From a checkpoint of a small masked image model: widths [64, 128, 256].
Rows from block 7, named by matrix and row number. Rows with one number belong to one channel. Each number is 128 + 24 x the weight over the matrix's rms, rounded and kept within 0 to 255. All counts start at 0. Numbers have three digits each.
# convs0: first 3x3 conv (model.blocks.7.convs.0.weight, 128x128x3x3), inputs 40-49, a 3x3 kernel for each
# convs1: second 3x3 conv (model.blocks.7.convs.1.weight, 128x128x3x3, transposed), outputs 40-49, a 3x3 kernel for each
convs0.50:142121104168139087163101125152136155107163099177139150114116183116109160142119128112136100158106110163101127157147110110135130098153103135114141096143120117139138102121119148100121136123118101141109121127149123151152149101091102130187128143106137115099139160076072095175
convs1.50:137105121124117100142154043107133130179109126140109073114147112121163140161115088118124105126134133127128139122097165128122093094126135131146138137129144128058142133129175174147113100114139161115152092169132162170098115124123105138127153126156118123152141102097126138076
convs0.51:150147123174125134149144111107147147153088103098109113169137134146104163132093134160141161123109119160173105142130113147143154174170114121113134113127102177092113104117128127115120162161123134163086098130108130144146110176117157114131137097102131106138115085120119122110
convs1.51:139119079151129147136148110116124111097126164134102116130120143103147145124108104134094120121143114142150125153103132112147098144132125183110160143132140108103173148112090099153121124157102148139114121102127147138125147156140147127132094113123154121139133130136185155141
convs0.52:136159103117117121139139107194136117134126134173077102148123130119141146166123133126108098127119107158073151137159116149157104151133132120131110133083099128124146124100105143145113138121155117089139174114115130137109118164138114127130146118123113137116074140152153124102
convs1.52:133126144125127128121080144148143104135140097162077051168130089130106112158163096170186091125102124105103144112118124158173125141087139107122138135099143175104132122123107181130025141130069163121116129136104121155097144124131149135156096083177155153121158131152109101132
convs0.53:165108144152130160120131133144154119186126117169156109108121130144126084102100118142094161124108101116107114152201127112102161150069192097120107175163165121108078122129139115166119137113121099165146136143118153149196116123121133167172119154106126091124147149113130129173
convs1.53:124178154084143089099135132182150135177122193180150141140122086150123095130165140127142208109128152095138183152150134189122156213144163070131137130160149091115094127110139140125169143109066146105150195123141149099110119164089137136094156131103108120114102137124098131099
convs0.54:125131120127114141120117098131144090125137083176080130151129119156105106107100165123110132142104134171099106156119095159146140153147121153128127092128113148109118122148157108178147121131082125133096184134085130099135089117146120102146092126194132127128131126095145154122
convs1.54:083143167150159150126107132143179140091078118173116129127163139120074146118115133110132109080130144155141117116134115142116161168146154127136136109161135176121183157130085128146150148109131109161158186167120127128127085135117174130104086157131116119163130139152118159160
convs0.55:174159114115145120151114141121129090146116119074132155159149137122122119110118121129123128122118156088085111126112117117130101136091104075148139177127087068121127161132164152174152094145110101141140126120153099131123143099159117156088162104095147150100147131098074081189
convs1.55:113105123160115182136110126085115126119140086144133139138158134153119122088134112136181143109118158136092100119144101148153099135178116139148163134119128154154187106096146070093137135128150121165124092174095134145104150125131114120136155091147163108118148130116197111131
convs0.56:159133108165120129156171161124143116152145172104129106133128126156117114147096114100087076119090107135132185164125130117076103099108101091102086166122121115081122143093086092118164134138137139126126130115097123138074064126129090142112110131124091120142156149125149184124
convs1.56:122118134100134093160155151119131127084126140122146137135104143131127182107126129092123152155154124145199154142151126139144123133087098151131104144134138151144111136115134102102148152143122160111172142132134133142126058143154139170130140181136165070155182124128168120167
convs0.57:156101168156118115104100118110158113110173119137159096141099158119140098110122120159093084101136162154166137140126129122120084118134146131105141128153136121110088130123107100167146142163138123124122095127127083101158081134126097153116142101144137087118128096098140127138
convs1.57:118105129128117115119118128094159134148107143111165137152158132118133124123092162075161133118132166149156112123102131142130112113130144133169137142125144139128126153113125108134137130185110104122150101124122129078141159095140129140159095148116136139146151148137084112090
convs0.58:164156113162135109132113121118103104095108106124117125136111131124114108158081127103110125123137136111128125157158118140143108145136088159154157090135132099097156091090120089135106095154111134136115172160103167113125134124138129119102130123124118152111135106111115095124
convs1.58:146153119147152150144130122123125110085144157124136133102158104145129117120115093131124115124121140121148141162119132104080147124138121096153111100087152120114089114058139139093125108139105146126130152126136161126125097124143136122140102122111116118140118151141116159135
convs0.59:086114129145126152142138144140129115144116167146109122136148109126111180131094158120099120125143154139133123166106139112123138111135093080116141130108137139159140165109135119163155093097128094130150107137157095108119154141117122121122075167092122125098137063131132105181
convs1.59:118082155094135168132139121108148167109121142129117090107161152140132162092085115143112138145138130104114116164140158142121149116110099100135145115118086156109158140172105131085117147149126161114132124130088125113136134137167089107098092151118088109093132120145103120126
convs0.60:107112104064117112079092130093127146140122125109110124132137124104155125166146147134146123158149127100155097120170121125104109137107126129114110150145128081114144128159149154132142135098104125166116110141104160104145108141111122131155112133155144128175156105130092145113
convs1.60:079149098068099143122125133124114100127101118114135139135113115131133113122154152141087101164121142101119125113140137142141134118097131137119123148130129138142097151139140135120094070155109147129133144141121128141144125159140092103140105127143115101160090109178120152129
convs0.61:139086113153132109157144120119185126131142121133131127134143096140111140109146118153161134120158127152171203135131159141152088060116118132138096147132162130176138128145125134116109130149136144143100134134113134134122107112113119138153094158184151121126122113080156070130
convs1.61:125119139138134088145182196116164131103116159114120104138080130104144144177124119125106154147156091223146112139122128181115132082128151147111137158135129128127145112131118134126127144140200149143134093133079142144159117127147123093131148162144113169105151132165137170149
convs0.62:125141152160189115113157114107122106114145107158135117114138132118142150103099148105095099127100128168107120149156130092118123117134129125149115136130119132144149137140134093135119119118150094106137123125165099079118136120113116118105110105115146127149141106171136133154
convs1.62:109128156137126136109109128160118169124139137143141127145148127147083130149150120146137143143135115132122109146157141129154146113106108179147117131136129178150158120172156145132129121096173152164155135132132101133153140127151150178133131122118145119119148091126108093102
convs0.63:128128167145136156124138116154166114157117126085143077151121147146143089081120116146140112102112134126118123115124169132157118132128135148147116102090103108104139121117119081166130150176119138133128128127129121131144160121094107074141108116130130147166121134112183128155
convs1.63:139109128095118087150116141130143131144144163162111117123113107104144105130167130115148112146145137132150151165162104162119149109101130142108102117131137169134102164139110130146163151155095139154135133123129156096112131164143138140132135082123105096081143133133100163142
convs0.64:124110134147166104173144107132101128104139134141123140155106151146132102116091127110133138124118142161155090138130156144123128106109159119126128097147117139105121176155127128117108149110156114116117159103123082158112121136111134144124141093088106137109134098134124115141
convs1.64:165121106128111155148079132134136134159123112130142121136112142130095133124101143127145085140129132112129116150148127115151126126128127126144108137134105146106133148157123165141156123115152141100110136132162095136105120163086137137079115120116131117149121131122159131137
convs0.65:115142130110111082157124108113106181154154181195145147163111143136142115146076150117113129139141123185125121103111109147101138150084165170157156155112128146117133127144131105106140141144152123101151115119145158119109156108139143134171112113107165190133163179121140198127
convs1.65:130141108107114158119125121110106101095153150149141169125134135130125137115123158120115144121130171155128158110096086141125116107116136109127104160092113135135121097113116131160126107178087114111144152136143109126123133151100114144085116129110126152151143164125139087117