Rows from block 11 of a small masked image model, named by matrix and row number. Rows with one number belong to one channel. Each number is 128 + 32 x the weight over its row's rms, rounded and kept within 0 to 255. All counts start at 0. After the name is the row's rms in percent of the matrix's.
After each channel's rows are labels from the 100 images, of 14976, where the channel reaches its highest value: "strongest on" is what is common among them. Only what is clearly more common there than usual is listed. The data: Sentinel-2 satellite tiles (TerraMesh). In brackets: how many of the 100.
# convs0: first 3x3 conv (model.blocks.11.convs.0.weight, 256x256x3x3, each kernel summed), inputs 0-85
# convs1: second 3x3 conv (model.blocks.11.convs.1.weight, 256x256x3x3, transposed, each kernel summed), outputs 0-85

convs0.233 105 [124  63 104 122 138 121 136 150  68 190  21 104 105 115 105 113 152  94  79 147  98 146 105 137 116 139 146 139 164 128  84 117 132 140  90 151 144  41  91 185 132 161  99 125  92 122  73  99 134 154  92 164 130 101 185 138 173 149 138 125  72 106  94 130 129 122  76 131 149 168 164 139  84  81  69 156 101  76 121 188 111 160 128 119  88 161]
convs1.233 104 [121 134 145  91 146  58 155 162 128 142 136 119  78 104 121 127 137 187 213 125 139 173 144 185 152 133 131  76 100  72 147 142  86 184 205 147 152 119 149 146 122 121 156 133 165 105 113  89 125 101 117 138 127 139 255 108 145 101 170 162  96 107 138 114  97 140  82 161 141 121 134 136 112 190  83 148  64 100  90 118 141 143 155 141 147 144]
strongest on: clouds (37)

convs0.188 097 [142 150 125  58 174 108 142 152 164 107 184  88 104 110 128 138 149 124 167 172 183 217 117 145 128 223 130 114 144 134  83  88 110 182 151 179 174 121  74 107 101 133 122 160  99 146 129  83  43 100 117 142 164 139 137 165 133 126 136 131  67 126 182 164 122 110 100 171 136 145  88 175 143 114 131 114 140 157 164 135 134 167 136 142 114 113]
convs1.188 086 [156 116 111 133  89 144 135 175 120 138  89 131  93 149  72 170 176 148 173 128 155 182 113  84 145 176  75  95  49 130 204  94 119 137 101 137 109  99 187 128 157 130 135 120 120 122 106 116 173 133 131 159 147 155 141 164 138 112 150 127  74 124 117  37 122 147 104 123 135  98 117 159 101  96 126 124 107  99 130 180 137 128 124 120 175 122]
strongest on: clouds (58); main land cover: trees (53)

convs0.212 107 [118 106 161 128 160 132 113 162 147 152 211  90 120 112 107 130 171 138 128  81 151  99  95 126 114 115 100 169 131 132 114  71  89 119 147 162 105  91 144 128  90 152 153 115 124  86 109 124 202 178 136 172 125  81 165 132 152 151  81  84  99 114 106  81 136 129 112 101 149  99 146 121 132  93 103 120 115  76 167 196  99  82 112  38  95 199]
convs1.212 118 [139 165 175 116 103  83 125 139 114 161 108 196 111  75 140 108 142  79 134 105  76 163 105 184 101 109 121 139  95 129 129  65 143 128 104 108 135 148 161 126 166 138 118 180 167 109 107  77  41 112  95 130  95 159 134 104 141 122  98 119  86 145 149 158 111 171 134 134 112 179 189 144 140 175 133 123 124 127 140  32 134 155 180 106 159 135]
strongest on: trees (93); main land cover: trees (72)

convs0.179 090 [151 145  86  81 140  79 137 100 133 136 151 105 145 116 151 152 139 132 102  97 164  95 141 118 121 119 103  79 130 167  19  93  89 149  98 115 133  98 121 114 154 102 105 118 122 131  68 246 116 121 174 175 130 150 117 159 100 107 121 144  62  99 157 148 154 131 171 211 161 107 124 141 153 141 164 154 134 156 192  76  47 141 143 118  92  98]
convs1.179 087 [154 120 151 100 121 141 108 105 128 133 143 145 103 127 106 131 132  80 129 125 106 124 116 141  69 111 107 120 117 168  63 120 128 119 123 144 193 107 170  74 180  59 145 156 159 167 113 164  95 160 152 134 147 142  49 138  91 151 109 134 154 155 171 154 126 138 151 154 164 148 105 163 122 100 112  81  34  19 137 111 105  68 135 126 139 142]
strongest on: snow or ice (81); main land cover: snow or ice (72)

convs0.79 145 [138 121 154 160 113 225 101  69 132  92  92 153 158 129 138 169 155 149 103 137  78  74 152 126  97 136 113 144 188 121 119  98 108 142 120 134 113  94  61  71  81 165 120 119 124 168 107 142 123 129  97 132 145 124 135 145  57  80 150 143 166 162 122 153 122 135 115  90 151 114 114  99 127 147 159 188  91 158  75 113 111  98 117 116 136 103]
convs1.79 155 [136 153 106 126 106 212 171 134 102 104 122 122 171 105 100 167 127 175  86 143 153 158 146 149 111 237 179 116  78 115 138 122 167  97  50 113 161 144  55  45 118 149 196 102 134 139  77 114 126 124 146 114 148 126 110 103  93 121 122 142 255 104 115 121 186 115 109 134 143 148 110 128 108 138  41 187 137 141 117 180 130 105 101 102  98 145]
strongest on: clouds (100); main land cover: clouds (43)

convs0.124 132 [140 133 154 156 104 163  49 114 114 159 122 132 131 125  99 103 151 151 103 173 123 239 130 100 110 177 142 135 194 111 128 144 154 102 112 116 148 140  80  98 115 122 127 114 137 139 106 175 125  95 109 101 154 167 116 142 178 103 158 131 126 121 140 161 114 195 105 129 138 116 101  82 135 127 145 172 111  97 147 115 114 135 120 146  89 120]
convs1.124 136 [108 149 137 151 162 145 163 132 115 115 137  64 146  99 132 102 148 108 148 130  77  89 138 108 145 210 139 142  58 112 105 130  96  99  69 122 160 138  58  86 109 156 104 132 127 120 112  97  86 111  86 114 132 148 150 124  59 134 100 152 105 139 169  99  87  74 128 139 140 145 121 117 109 103  76 133 138 204 118 108 117 136 126 139 109 105]
strongest on: clouds (78)

convs0.172 089 [134 111  53 102 123 141 131 156 164 151  90 138 145  90 124 180 160 165 152 106 133  32 179 119 141 159 194 125  91  94 142  70 199 160 105  78 159 123 119 108 142 130 105 152  99  97 146 125 150 180 155 153  82 137 111 147 155 101 133 103 125 118 106 159 151 134 124  94  90 103 115 152  98  89 170 173 110 189 166 115 150 112 127 138 187 106]
convs1.172 086 [136  62  98 145 158 165 138 108 118  99 159  68 111 157 124 154 149  99 128 127 113 141 108 107 115 174 176 117 184 133 137  57 145 126 135 160 128  97 156 141 117 132  95 144 189  84 133 106 102 102  93 129 146 125 145 165 132  84 103  75 163 117 137  93 143 114 147 162 145 136  93  95 155  83  98 157  93 133 159  85 145  98 118 130 159 176]
strongest on: water (75); main land cover: water (55); clouds (35)

convs0.100 107 [152 129 112 169 123 130  99 110  66 125 123 106 105 148 151 116  95 192 123  94 126  82 153 165  93  24 129 152 143 142  93 146 129 115 141 104 140 142  61 171  84 120 123 111 128 223 173 192 183 120  99 112  78  90 121 103 105 111 110 240 117 133 119 112 126 108 130  75 114 148 148 101 130  93  99 143 152  76 136 115 133 189  68 155 127 100]
convs1.100 114 [130 108 121 141 113 119 146 117 136 141 135 209 161 108  96 132 120 137 151 119 213 153 140  37 106 183 153 136 126 120  99  66 141 187 111 100 132 111 114 120  74 165 110 162  79 103 116  65 132 109 152 106 145 150 127 133  87 104  95 101 105 135 112 141  96 129 165 133 122 145 143  77  97 116   7 100 146 137 128 153 164 209 107 109 111 159]
strongest on: main land cover: rangeland (71)

convs0.80 128 [ 78 144 151 163 121 180 133 166  84 113 103 150 162 108 108 120 107  94 108 173 155 172 127 114 114 114 109 127 137 110 138 117  67  55 117 159 141 106 129 133 148 111  86 135 112 129 136  89  92 107 128 125 133 121 113 156 114 108 105 111 184  96  84 113 112 185 124 117 105 147 106 108  91 138 143 127 136 131 188 155 129 111 131 127 158 136]
convs1.80 129 [145 158 156 156 115  97  71 130 154 129  97 152 125  94  60 100 158 135 170 135 140 121 123 163 164 138 101 124 141 136 179 113 142 150 112 100 124 135 146 122 105 156 138 114 133 108 151 109 181 139 119 123 123 118 131 186 167 136 129 151  88 154 134  94 119 194  88 122  83 137 119 145 158 144 120 115 125 135 119 169 105  54 128 126  92 149]
strongest on: snow or ice (80); main land cover: snow or ice (60); flooded vegetation (31)

convs0.147 117 [154 131 129 162 100 141 146 148 124 148 129 143 149 119 118  75  80 134 164 182 105  52  83 112  98 128 220 108 128 162 107 135 158 125 131 187 172  96 117 109 135  79 116 137 123 141 138 136 203  98 159 127 125 173  86 155 125 161 138 143 100 181  66 134 109 187 110 128  95 151 138 155  73 106 147  84 117 126 160 140 134 122 142 123  76 113]
convs1.147 133 [124 120 114 144 119 145 171 147  90 122 115 115 157 180 144 116 167 182 104 124 105 156 156 125 117 126 150 119  73 130 120 121 156 129 139  66  78 144 103 122 156 127 155 153 108 138 121 128 131  90 123 129 131 131 119  77 125 126 138 108 255  76 128  86 140 118 131 140 155 123 173 118 141 129  99 164 117 141 158 127 127 166 106 112 130 115]
strongest on: clouds (64); main land cover: trees (45)

convs0.208 088 [109 187 102 106 118  52 110 157 147 130 151 157 209 144 134 130 107 112  78 199 173 116 127 107 134 176 124  84 184 107 110 102 140 167 117 200 118 126 115  89 108 156 134 117 112 168 122 177 136 121 162  84 103  95 137 132 137 143 147 151 122 113 126 132 116 161 127 160  86 131  82 104 138 119 157 140 103 130 107 185 185 138 176 109 122 132]
convs1.208 094 [108 113 128 125 103 174  90  81  93 145 101 122 133 156  92 133 129 143 136  96  83  91 116 179 132 147 144  84 178 130 153  80 140 107 148 135 122  66 117 112 177 112 182  63  99  80 125  75 159 103  86 113 121 154 163 171 124 114 108 103 130 149 122 135  99  69 156 181 139 123 149  94  69 120 179 120 157 130  72  84  93  87 157 131 150  83]
strongest on: clouds (83); main land cover: clouds (29)

convs0.94 093 [153 167  51  70 116 182 129 138  59 159 126 138 131 124  96 113 175 129 110 125 146 163 137 134  74 110 133 153 112  89 128  76 105 137  96 134 123  99 108 130 142 101 116  96 123 141 148 125 108  85 120 153 120 108 203 191 136  81 110 127  90 113 165 141 134 121  80 180 102 192 113 142 199  76 151 124 108 135 126 125 170 136 145 121 131 125]
convs1.94 079 [149 139  90 136 139 155 150 149 147 165 142 137 152  89 115  65  87 114 163 142 123 127 112  92 195 182 138 147  81 106  86  72 135 166  90 102  94 100 146  99 111 160 162 156 160 106 104 200 109 164  86  91 113  82 112 132 112  66 129 137 174 129  68 118 148 103 145 147 164  95 146 135  86 148 102 134 156 156 110 134 111 168 103 140 120 176]
strongest on: trees (92); main land cover: trees (69); clouds (46)

convs0.215 111 [144 135 170 141 130 126 182 133 132 130 156 137  92 117  79 138 145  99 115 107 167  98 181 128  61 116 114 140 145 154 117 107 128  96 116 114 140 153 134 169 172  88 130 134 128 116 133 162 169  82  88 101 126 113  81  92 187 134 110  76  86  74  84 126  91 121 108  94 141 149 134 103 174 109 174 103 169 146 124 109 114 100 116 132 129 164]
convs1.215 153 [143 145 130 122 162 116 100 109 132 117 155 136 131 150 139 140 174 136 154 138 101 135 141  88 124 137 113 156 156 109 163 118 135 113 187 142  47 112 142 172 107  90  98 121 112  78  91 131 107 142 205 121 127 134 125 142 151 130 150 118 102 169 148 195 109 135 147 131 112 123 124 140 134 109  84 140 130  19 128 169 133 109 146 128 136  49]
strongest on: flooded vegetation (27)

convs0.15 080 [ 69 105 106 152 161 151 174 181  87 142 144 139 166 150 174 112 151  94 120 121 144 127 136 152 118 112 108 153  93 152  68  96 124 142  67 141  76 188 118  92 148 111  98 162 152 150  95 106 148 118 126 103 112 129 121 148  98 153  97  90 151 116 187 116  70  83 149 215 106 105 131  91 130 126 112 185 144 207 126 170 137 143  98 122 174 134]
convs1.15 074 [116 164  94 131 110  71 123 132 120 178 114 150 144 133 128 101 112 174 161 148 103 122 140 112 164 138 190  73 124 118 107  62 161 155 163 157 162  55 125 101 166 150 151 129 117 142  84  84 155  63 135 165 128  60 157  81 123 112 134 193 176 120  69 161 162 142 129 103 104 145 118 164 135 132  92 100 238  74 112 140 100 110  95 131 126 114]
strongest on: main land cover: trees (53); snow or ice (47)

convs0.192 114 [143  85 177  98 138 138 141  92 113 149 210 150 103 103 148 120  82 146 124 144 170 126 140 136 115 207 122 183 124 154  82 161  50 164 157 125 110 120  58 145 115 131 179 107  82 148 121 101 142 171  97  64  87 120  84 107  92  70 182 108 123 115 132 108 136 111 143  94 113 149 103 125 113 109 118 161 118 156 122 125 141 190  96 145 133 142]
convs1.192 152 [128  74 118 150 112 137 165 122 126 141 120 142 175 178  78  53 130 157 155 153 112  85 147  68 138 141 156 155 104 114  86 136 106 128 125 127 124  71 153 116 114 102  92  78  54  74 114 120 165 138  65 113 125 153 130 134 141 117 160 162  63 160 115 143 110 141 146 149 115  75  86  90  89 105 104  86 118  87 134 125 164 121 154 133 152 110]
strongest on: clouds (68)

convs0.198 089 [ 81  73 163 158 192 159 147 144 113 145 172 133  64 102  96  75 183 176 178 161 158 104 124 107 142 157 133 177 110  65 139 143 133 113  91  96 118 151  94 117  87 127  68 140 100 101 164 127 124 120  95 137 116  99 148 191 130 138 146 132 123  87 127 106  99 210  85 122 187 148 124 119  89 146 132 107 160 148  93 133 100 112 110 117 157 124]
convs1.198 083 [118 163 108 159  49 158 126 119 161 115 126 108 112 142 162 118 109  92  95 106 151  80 135 163 133 154 137 154 156 131  41 185 105 113 124 128 141 133 116 189 157 155 106 120 106 100 130 124 146 128 130 111 121 160  75  63 150  91  91  73 156 116 126 130 100 139  86  77 151 131 124 107 176 121 157 189 135 189  96 151  98 135 151 126  77 125]
strongest on: water (73); snow or ice (53); main land cover: water (40)

convs0.201 088 [127 111 137  94 191 141 214 133 136 115 162 134  72 150 183 204 139  79 137  76 119  31 155 116 109 117  88 165 104 121  95  84 106 122  65 136 111 102 125 119 114 107 116 100 101 124 140  97 122  89 154 151 104 143 123 100 124 122 106 119  92 101 185 163  84 158 133  83  91  79 148 132 151 100 159 202 180 140 156 159 128 109 104 156 116  95]
convs1.201 084 [ 55 102 159  90  68 110 123 112 165 144 186 100 137 116 110  98 148  95 177 109 201 143 177 113 153 100 150 149 199 134 155 152  52 104 182 108 132 122 158 139  95 144 166 128 175 121 154 135 123 145 145 120 132 125 165 110 164 194 170 118  86 136  89 139 229 134 122 111 106 113 106 185 150 142 157  75 107 115 118 183  93 113 135 116 119 163]
strongest on: water (79); main land cover: water (44); snow or ice (43)

convs0.82 091 [122 127  94  79 138 155 149 105 151  84 110 124  46 107 120 126  98 132 160 232 107  63 118  90 152 127 113 129 107 106 155 160  98 152 113 166 123 144 137 131 100 131 120 102 141 115  87 120 116 109 201 149 131 126  98 125 131  95 149  94 162  98 167 134 133 195 153 100 125 124 119  85 106 158  91 173 102 189 124 172  92 104  88  76 146  75]
convs1.82 093 [121  68  86 103 119 129  76  99 146 169 129 133 117 126 152 138 128 107  77 106 119 126 116 101 110 155 189 136 171 141 115 106 124 112 134 105 142 126 111 138 129 144 139 152  63 132 103 107 101 135 142 111 113 122 139  82 122 111 132 146 202 149  85  97 172 122 181  92 110 116 124 120 166 143 124  93 109 162  68 139 103 123 145 171  99 165]
strongest on: water (76); main land cover: water (50)

convs0.42 107 [167 108 107 139 131 113 120 115  90 142 178 119 134 137 127 110 139 103 157  89 160 171 125 147  81 107 150  80 131  92 140 142 136 117 115 168 127 189  93  53 149 173 142 152  89 100  74  83 155 143 134 132 114 129 154 118 160 142  93 163  56 105 154 159  90 111 127 124 100 136 104 122 118 141  93 145  69 140 133 114 136 178 153  84 152 178]
convs1.42 120 [137 179  70  89 134 127 139 129  94 120 116 135 176  92 138 130 118 165 142 157  84 148 170 176  65 145 139 145  47 159 117 156 147 111  98 136 103 143  98  93 141 135 110  37 168  86 185 124  80 124 120 132 112 114 128 138 174 119 163 104  56 135 131 100 155 129  72 127 136 138 185  84 137 171  95 111 185  92 113  41  80 145 100  23 157 106]
strongest on: trees (92); main land cover: trees (75); clouds (57)

convs0.13 097 [146 160 134 115 158 127 134 138 111 121 142 122 103 147 122  49 193 129 162 128  92 170 134  90 126 170 117 128 125 169 118 154 105 113 122 122 158 131 120 169 128 156 148  83 160 117  96 106 141 166 140 153 102 139 139 149  90 106 107 127  64  95 129 180 153 118  83 110 130 125 108 148 116 153 164 115  99 123 129 150  64 122  72 123 141 147]
convs1.13 095 [156 158 133 161 107 139 201  73 165 126 118 114 117 114 115 158  35 166 112 133 153  97 115 144 151 137  97  87 150 116 149 122 164 130 131 175 130 107 166 116 116 177 141 104 148  95 115 111 150  72  89 148 150 199 131 135 132 132 107 131  52 140 134 131 126 147 114 120 127 169 148 176 103  91 100 171 145 129 150 144 110  81 147 141 122  92]
strongest on: main land cover: trees (49); snow or ice (44)

convs0.106 090 [111 107 189 106 151 125 165 155 113 149 110 119 125 148  86  64  93 190  63 114 135  90 155 168  48 191 119 126 141  96 137 176  78 135 132 104 139  82 125 151 125 121 175  76  93 132 166 177 157 141 144  90 144  99 155 151 130 128 162  99  61 155  88 121 164 126  44 182 171 121 100 109 128 147  94 129  76 101  92  96 170 160  81 172 153 131]
convs1.106 103 [112 134 112 104 132 123 166 130 101 110 143 165 127  96 137  93 141  95 142 152 114 122 147  86  78  50  75 142 102 107 147 169  84 115 125 117 129 151 120  41 147 169  77 157  70  57 127 177 106 130 137 140 142 102 143 105 135 119  99  81 136  60 152 154 120  43 137 148  98 121 128 119 132 141 127  82  40 157 112  85 115 131 112 128 105 113]
strongest on: main land cover: rangeland (44)

convs0.101 092 [133  77 105 173  97  88 140 156 101 130 110  97 170 168 116 103 167 147 128 116 154 175 148 159  63 110 108 137  98 110 118  50 116 156 152 118 213  95 195 111  85 104 143 136  95 173 129 154  86 124 160 155 136 117 127 101 106 108 139 177 172 114  93 143  92 117 151 135 155 156 139 144 114 154 132 118  22 112 145  57 160  92 161 135 110  74]
convs1.101 086 [115 164 151  67 150 197 130 122 101 144  77 115 139  62 158 159 105 107 119 128 170 176 113 100 114 144 141  99 121 169 181  42 106 104  97 155 135 119 148  91 214 151 167 113 125  95 154 130 134 141  87 137 111  84 137 131 109 104 164 142 126 130  88 161 159 127 130  83 116 135 117 135 131  77 125 157 144  98 156 112  73  86 129  87 134 157]
strongest on: snow or ice (98); main land cover: snow or ice (96)

convs0.96 090 [143 121 135  94 109 139  95  94 119 137 129 120 159 140 149 156 172 126 186 133 171  98 158 165 131 118  91 126 143 112 108 113 129 142 115 108 149 127 185 168 151 116 151  89 117 150 153 157  95 135 128 182 112 136 114 145 143  90 117 189 113 187  94 149 157 225 110 146 123  79 141 133 135 123 235 150  93  64 105 145 223 138  58 105 142 121]
convs1.96 087 [100 109 161 166 166 160 156 128 122 115  85 125 146 120  97 167  94 173 123  58  87  91  69 137 110 148  76  80 119  88 155  81 123 116 120 117 188 121 119 105 104 176 118 152 167 133  75 148 116  97 116 164 143 114  92 132 108 107 153 151 110 100 128 129 217  89 133 122 114 200 105 121 116 131   0 122 109 176  67 151 139 187 124 121  96 122]
strongest on: main land cover: water (43); clouds (35)

convs0.37 089 [132 160 117 158  86 108 140 148 125 113  81 125 141 155  82  69 139 123 175 136 139 147 104 179 116 125 155 152 159 136 202 172 128 189 120 146 123 119 182  71 140  66  84 153 123 103 169 128 112 158 125 129 145 159 111  81 123 124 159 146 129 109 143 148 125 165 144 157 161  95 156  90 195  93 119 104  90 139 174 148 130 139 130  34 119 116]
convs1.37 080 [135 108 152 134 151 135  79 127  83  66 108 146 100  88 112 112  84  94 163  73  86  83 176  63 137 182 132 137  56 140  74  79 158  78  89  81 156 115  96 164 196 118 221  86 113 162 101  70  90 108 117 163  86 126  68 133  88 121  95 163 198 128 109 101 148 151  95  71 127 148 135  89  70 128 154  60  96 153 109  49 151 171 126 201 149 170]
strongest on: snow or ice (99); main land cover: snow or ice (90)