From a checkpoint of a small masked image model: activation relu, depths [3, 6, 6].
Rows from block 6 of a small masked image model, named by matrix and row number. Rows with one number belong to one channel. Each number is 500 + 50 x the weight over its row's rms, rounded and kept within 0 to 999. All counts start at 0. Numbers have three digits each.
After each channel's rows are labels from the 100 images, of 14976, where the channel reaches its highest value: "lies over" is the class under the peak; "strongest on" is what is common among them. Only what is clearly more common there than usual is listed. The data: Sentinel-2 satellite tiles (TerraMesh). In brackets: how many of the 100.
# convs0: first 3x3 conv (model.blocks.6.convs.0.weight, 128x128x3x3, each kernel summed), inputs 64-127
# convs1: second 3x3 conv (model.blocks.6.convs.1.weight, 128x128x3x3, transposed, each kernel summed), outputs 64-127

convs0.45:432392426536446465460465447506499543482499486489493502441415444474428493453386497606441495457417486513475552388432530441522478482507522617514591558481447435484474513540454443525528546549553418
convs1.45:516510524510505526475496586547556483487600515466474442493492485478573445531530545445457466438472549538477521489564533491506489464591510374537408503607353483526496541482555508453548442466402570
lies over: snow or ice (33)
strongest on: snow or ice (70); main land cover: snow or ice (45)

convs0.118:561471467438500467523466443549488534584475540583473562589504464476495489507405394508469501445487425487503489477563507466548410467520541552499513392492448516464600439552528500492472460506559498
convs1.118:485516517624634505564474505474532510606481415431531495507548434488475508542440487479505553518464406478453584476519577570539568469503478530543531550540481453441466480546537484455437530526493507
lies over: snow or ice (46)
strongest on: snow or ice (74); main land cover: snow or ice (45); flooded vegetation (31)

convs0.117:445548498536526435460553522479487430466549471403509491508513508525489507526516459540448515500550531460349496502471566553508486481519530477504575543413449558535511473563527444457510511534647436
convs1.117:548476568467505469554483440531527494472504616556518554526426565491515466524481533551493494411485483427546427510492490478393440479558529592499462473485499425552566472458503531559414448503422566
lies over: trees (45)
strongest on: snow or ice (65); main land cover: snow or ice (35)

convs0.89:450492460481455491512505487542467458419505448500512506433462515517406598547451492523466473488423522504560600457482530506498563498478520446376520506505479524487480491568557560503477381416544427
convs1.89:483488450519470415494509475468453455480543439494508504453642504530459466595482528485362422484479486455510526473456433470569575461563590490579461544573454448434537472570601572459493509596451450
lies over: snow or ice (48)
strongest on: snow or ice (69); main land cover: snow or ice (54)

convs0.106:434506420434482587505496356476462514552523462376505512559505510475634646519480551519601516520463456515546513554496567450487495457426565493507479506442501456511463455574606558544555467534435499
convs1.106:457444524486411547487577498530594476494598506472526483446451522339541547507432473457500536514599579523466504549556478540454412506535532482417504532535510485539518481455483596633393554518511522
lies over: snow or ice (60)
strongest on: snow or ice (75); main land cover: snow or ice (67)

convs0.48:450540433473483422512489568449503377514430476475501563401474558471433471546421543524501466575437458509359498413567510526548459509544504547486593514497552410432566474531457533443441489481488528
convs1.48:473477454488562566466477453469508587459539538554450547483418553535428583507452552562522537539504362526398504464493492511395446561514474518506421515527420541496453484613560566529526436470499496
lies over: trees (51)
strongest on: snow or ice (66)

convs0.71:489408475486456449487480519537531436488468462581396427459468509492460479482395481522459478552536389481560538501457443527566472493481380541526473458508457543408526472528610490529543503523400435
convs1.71:446512494503435570438602448472588468507490464466597437493495526537475457560532507401456493564381565522499459491499496427570499484534518556564518565543479513513495576484414499465530475429562422
lies over: snow or ice (52)
strongest on: snow or ice (68); main land cover: snow or ice (55)

convs0.124:442419376452388437440541434540576467497403456543573416462464498416488543507524500478394430511463585500449522516429430499504464491453538495477470470478460473468435488585580567499467480486601451
convs1.124:533489523531595488490467581490503457492448576494553395513467531491505418503511484501536554458527522595558547502545541425537564543585504524561570441491493495473425493509522505505485379527442491
lies over: snow or ice (37)
strongest on: snow or ice (57); main land cover: snow or ice (37)

convs0.21:471520418529513501512523533428531473460486476404558468534468497571498594497494560569380456538395506500514418431508492571454604500461470531549494570476424472498451476393544546486502505526472503
convs1.21:523460505492495479506517526441478464435450486508452468439499471513423453481537415552546501548480465512493425488504462432479527535538542416573504480499398531590498498453522494534451470476533528
lies over: clouds (26)
strongest on: snow or ice (47); clouds (35)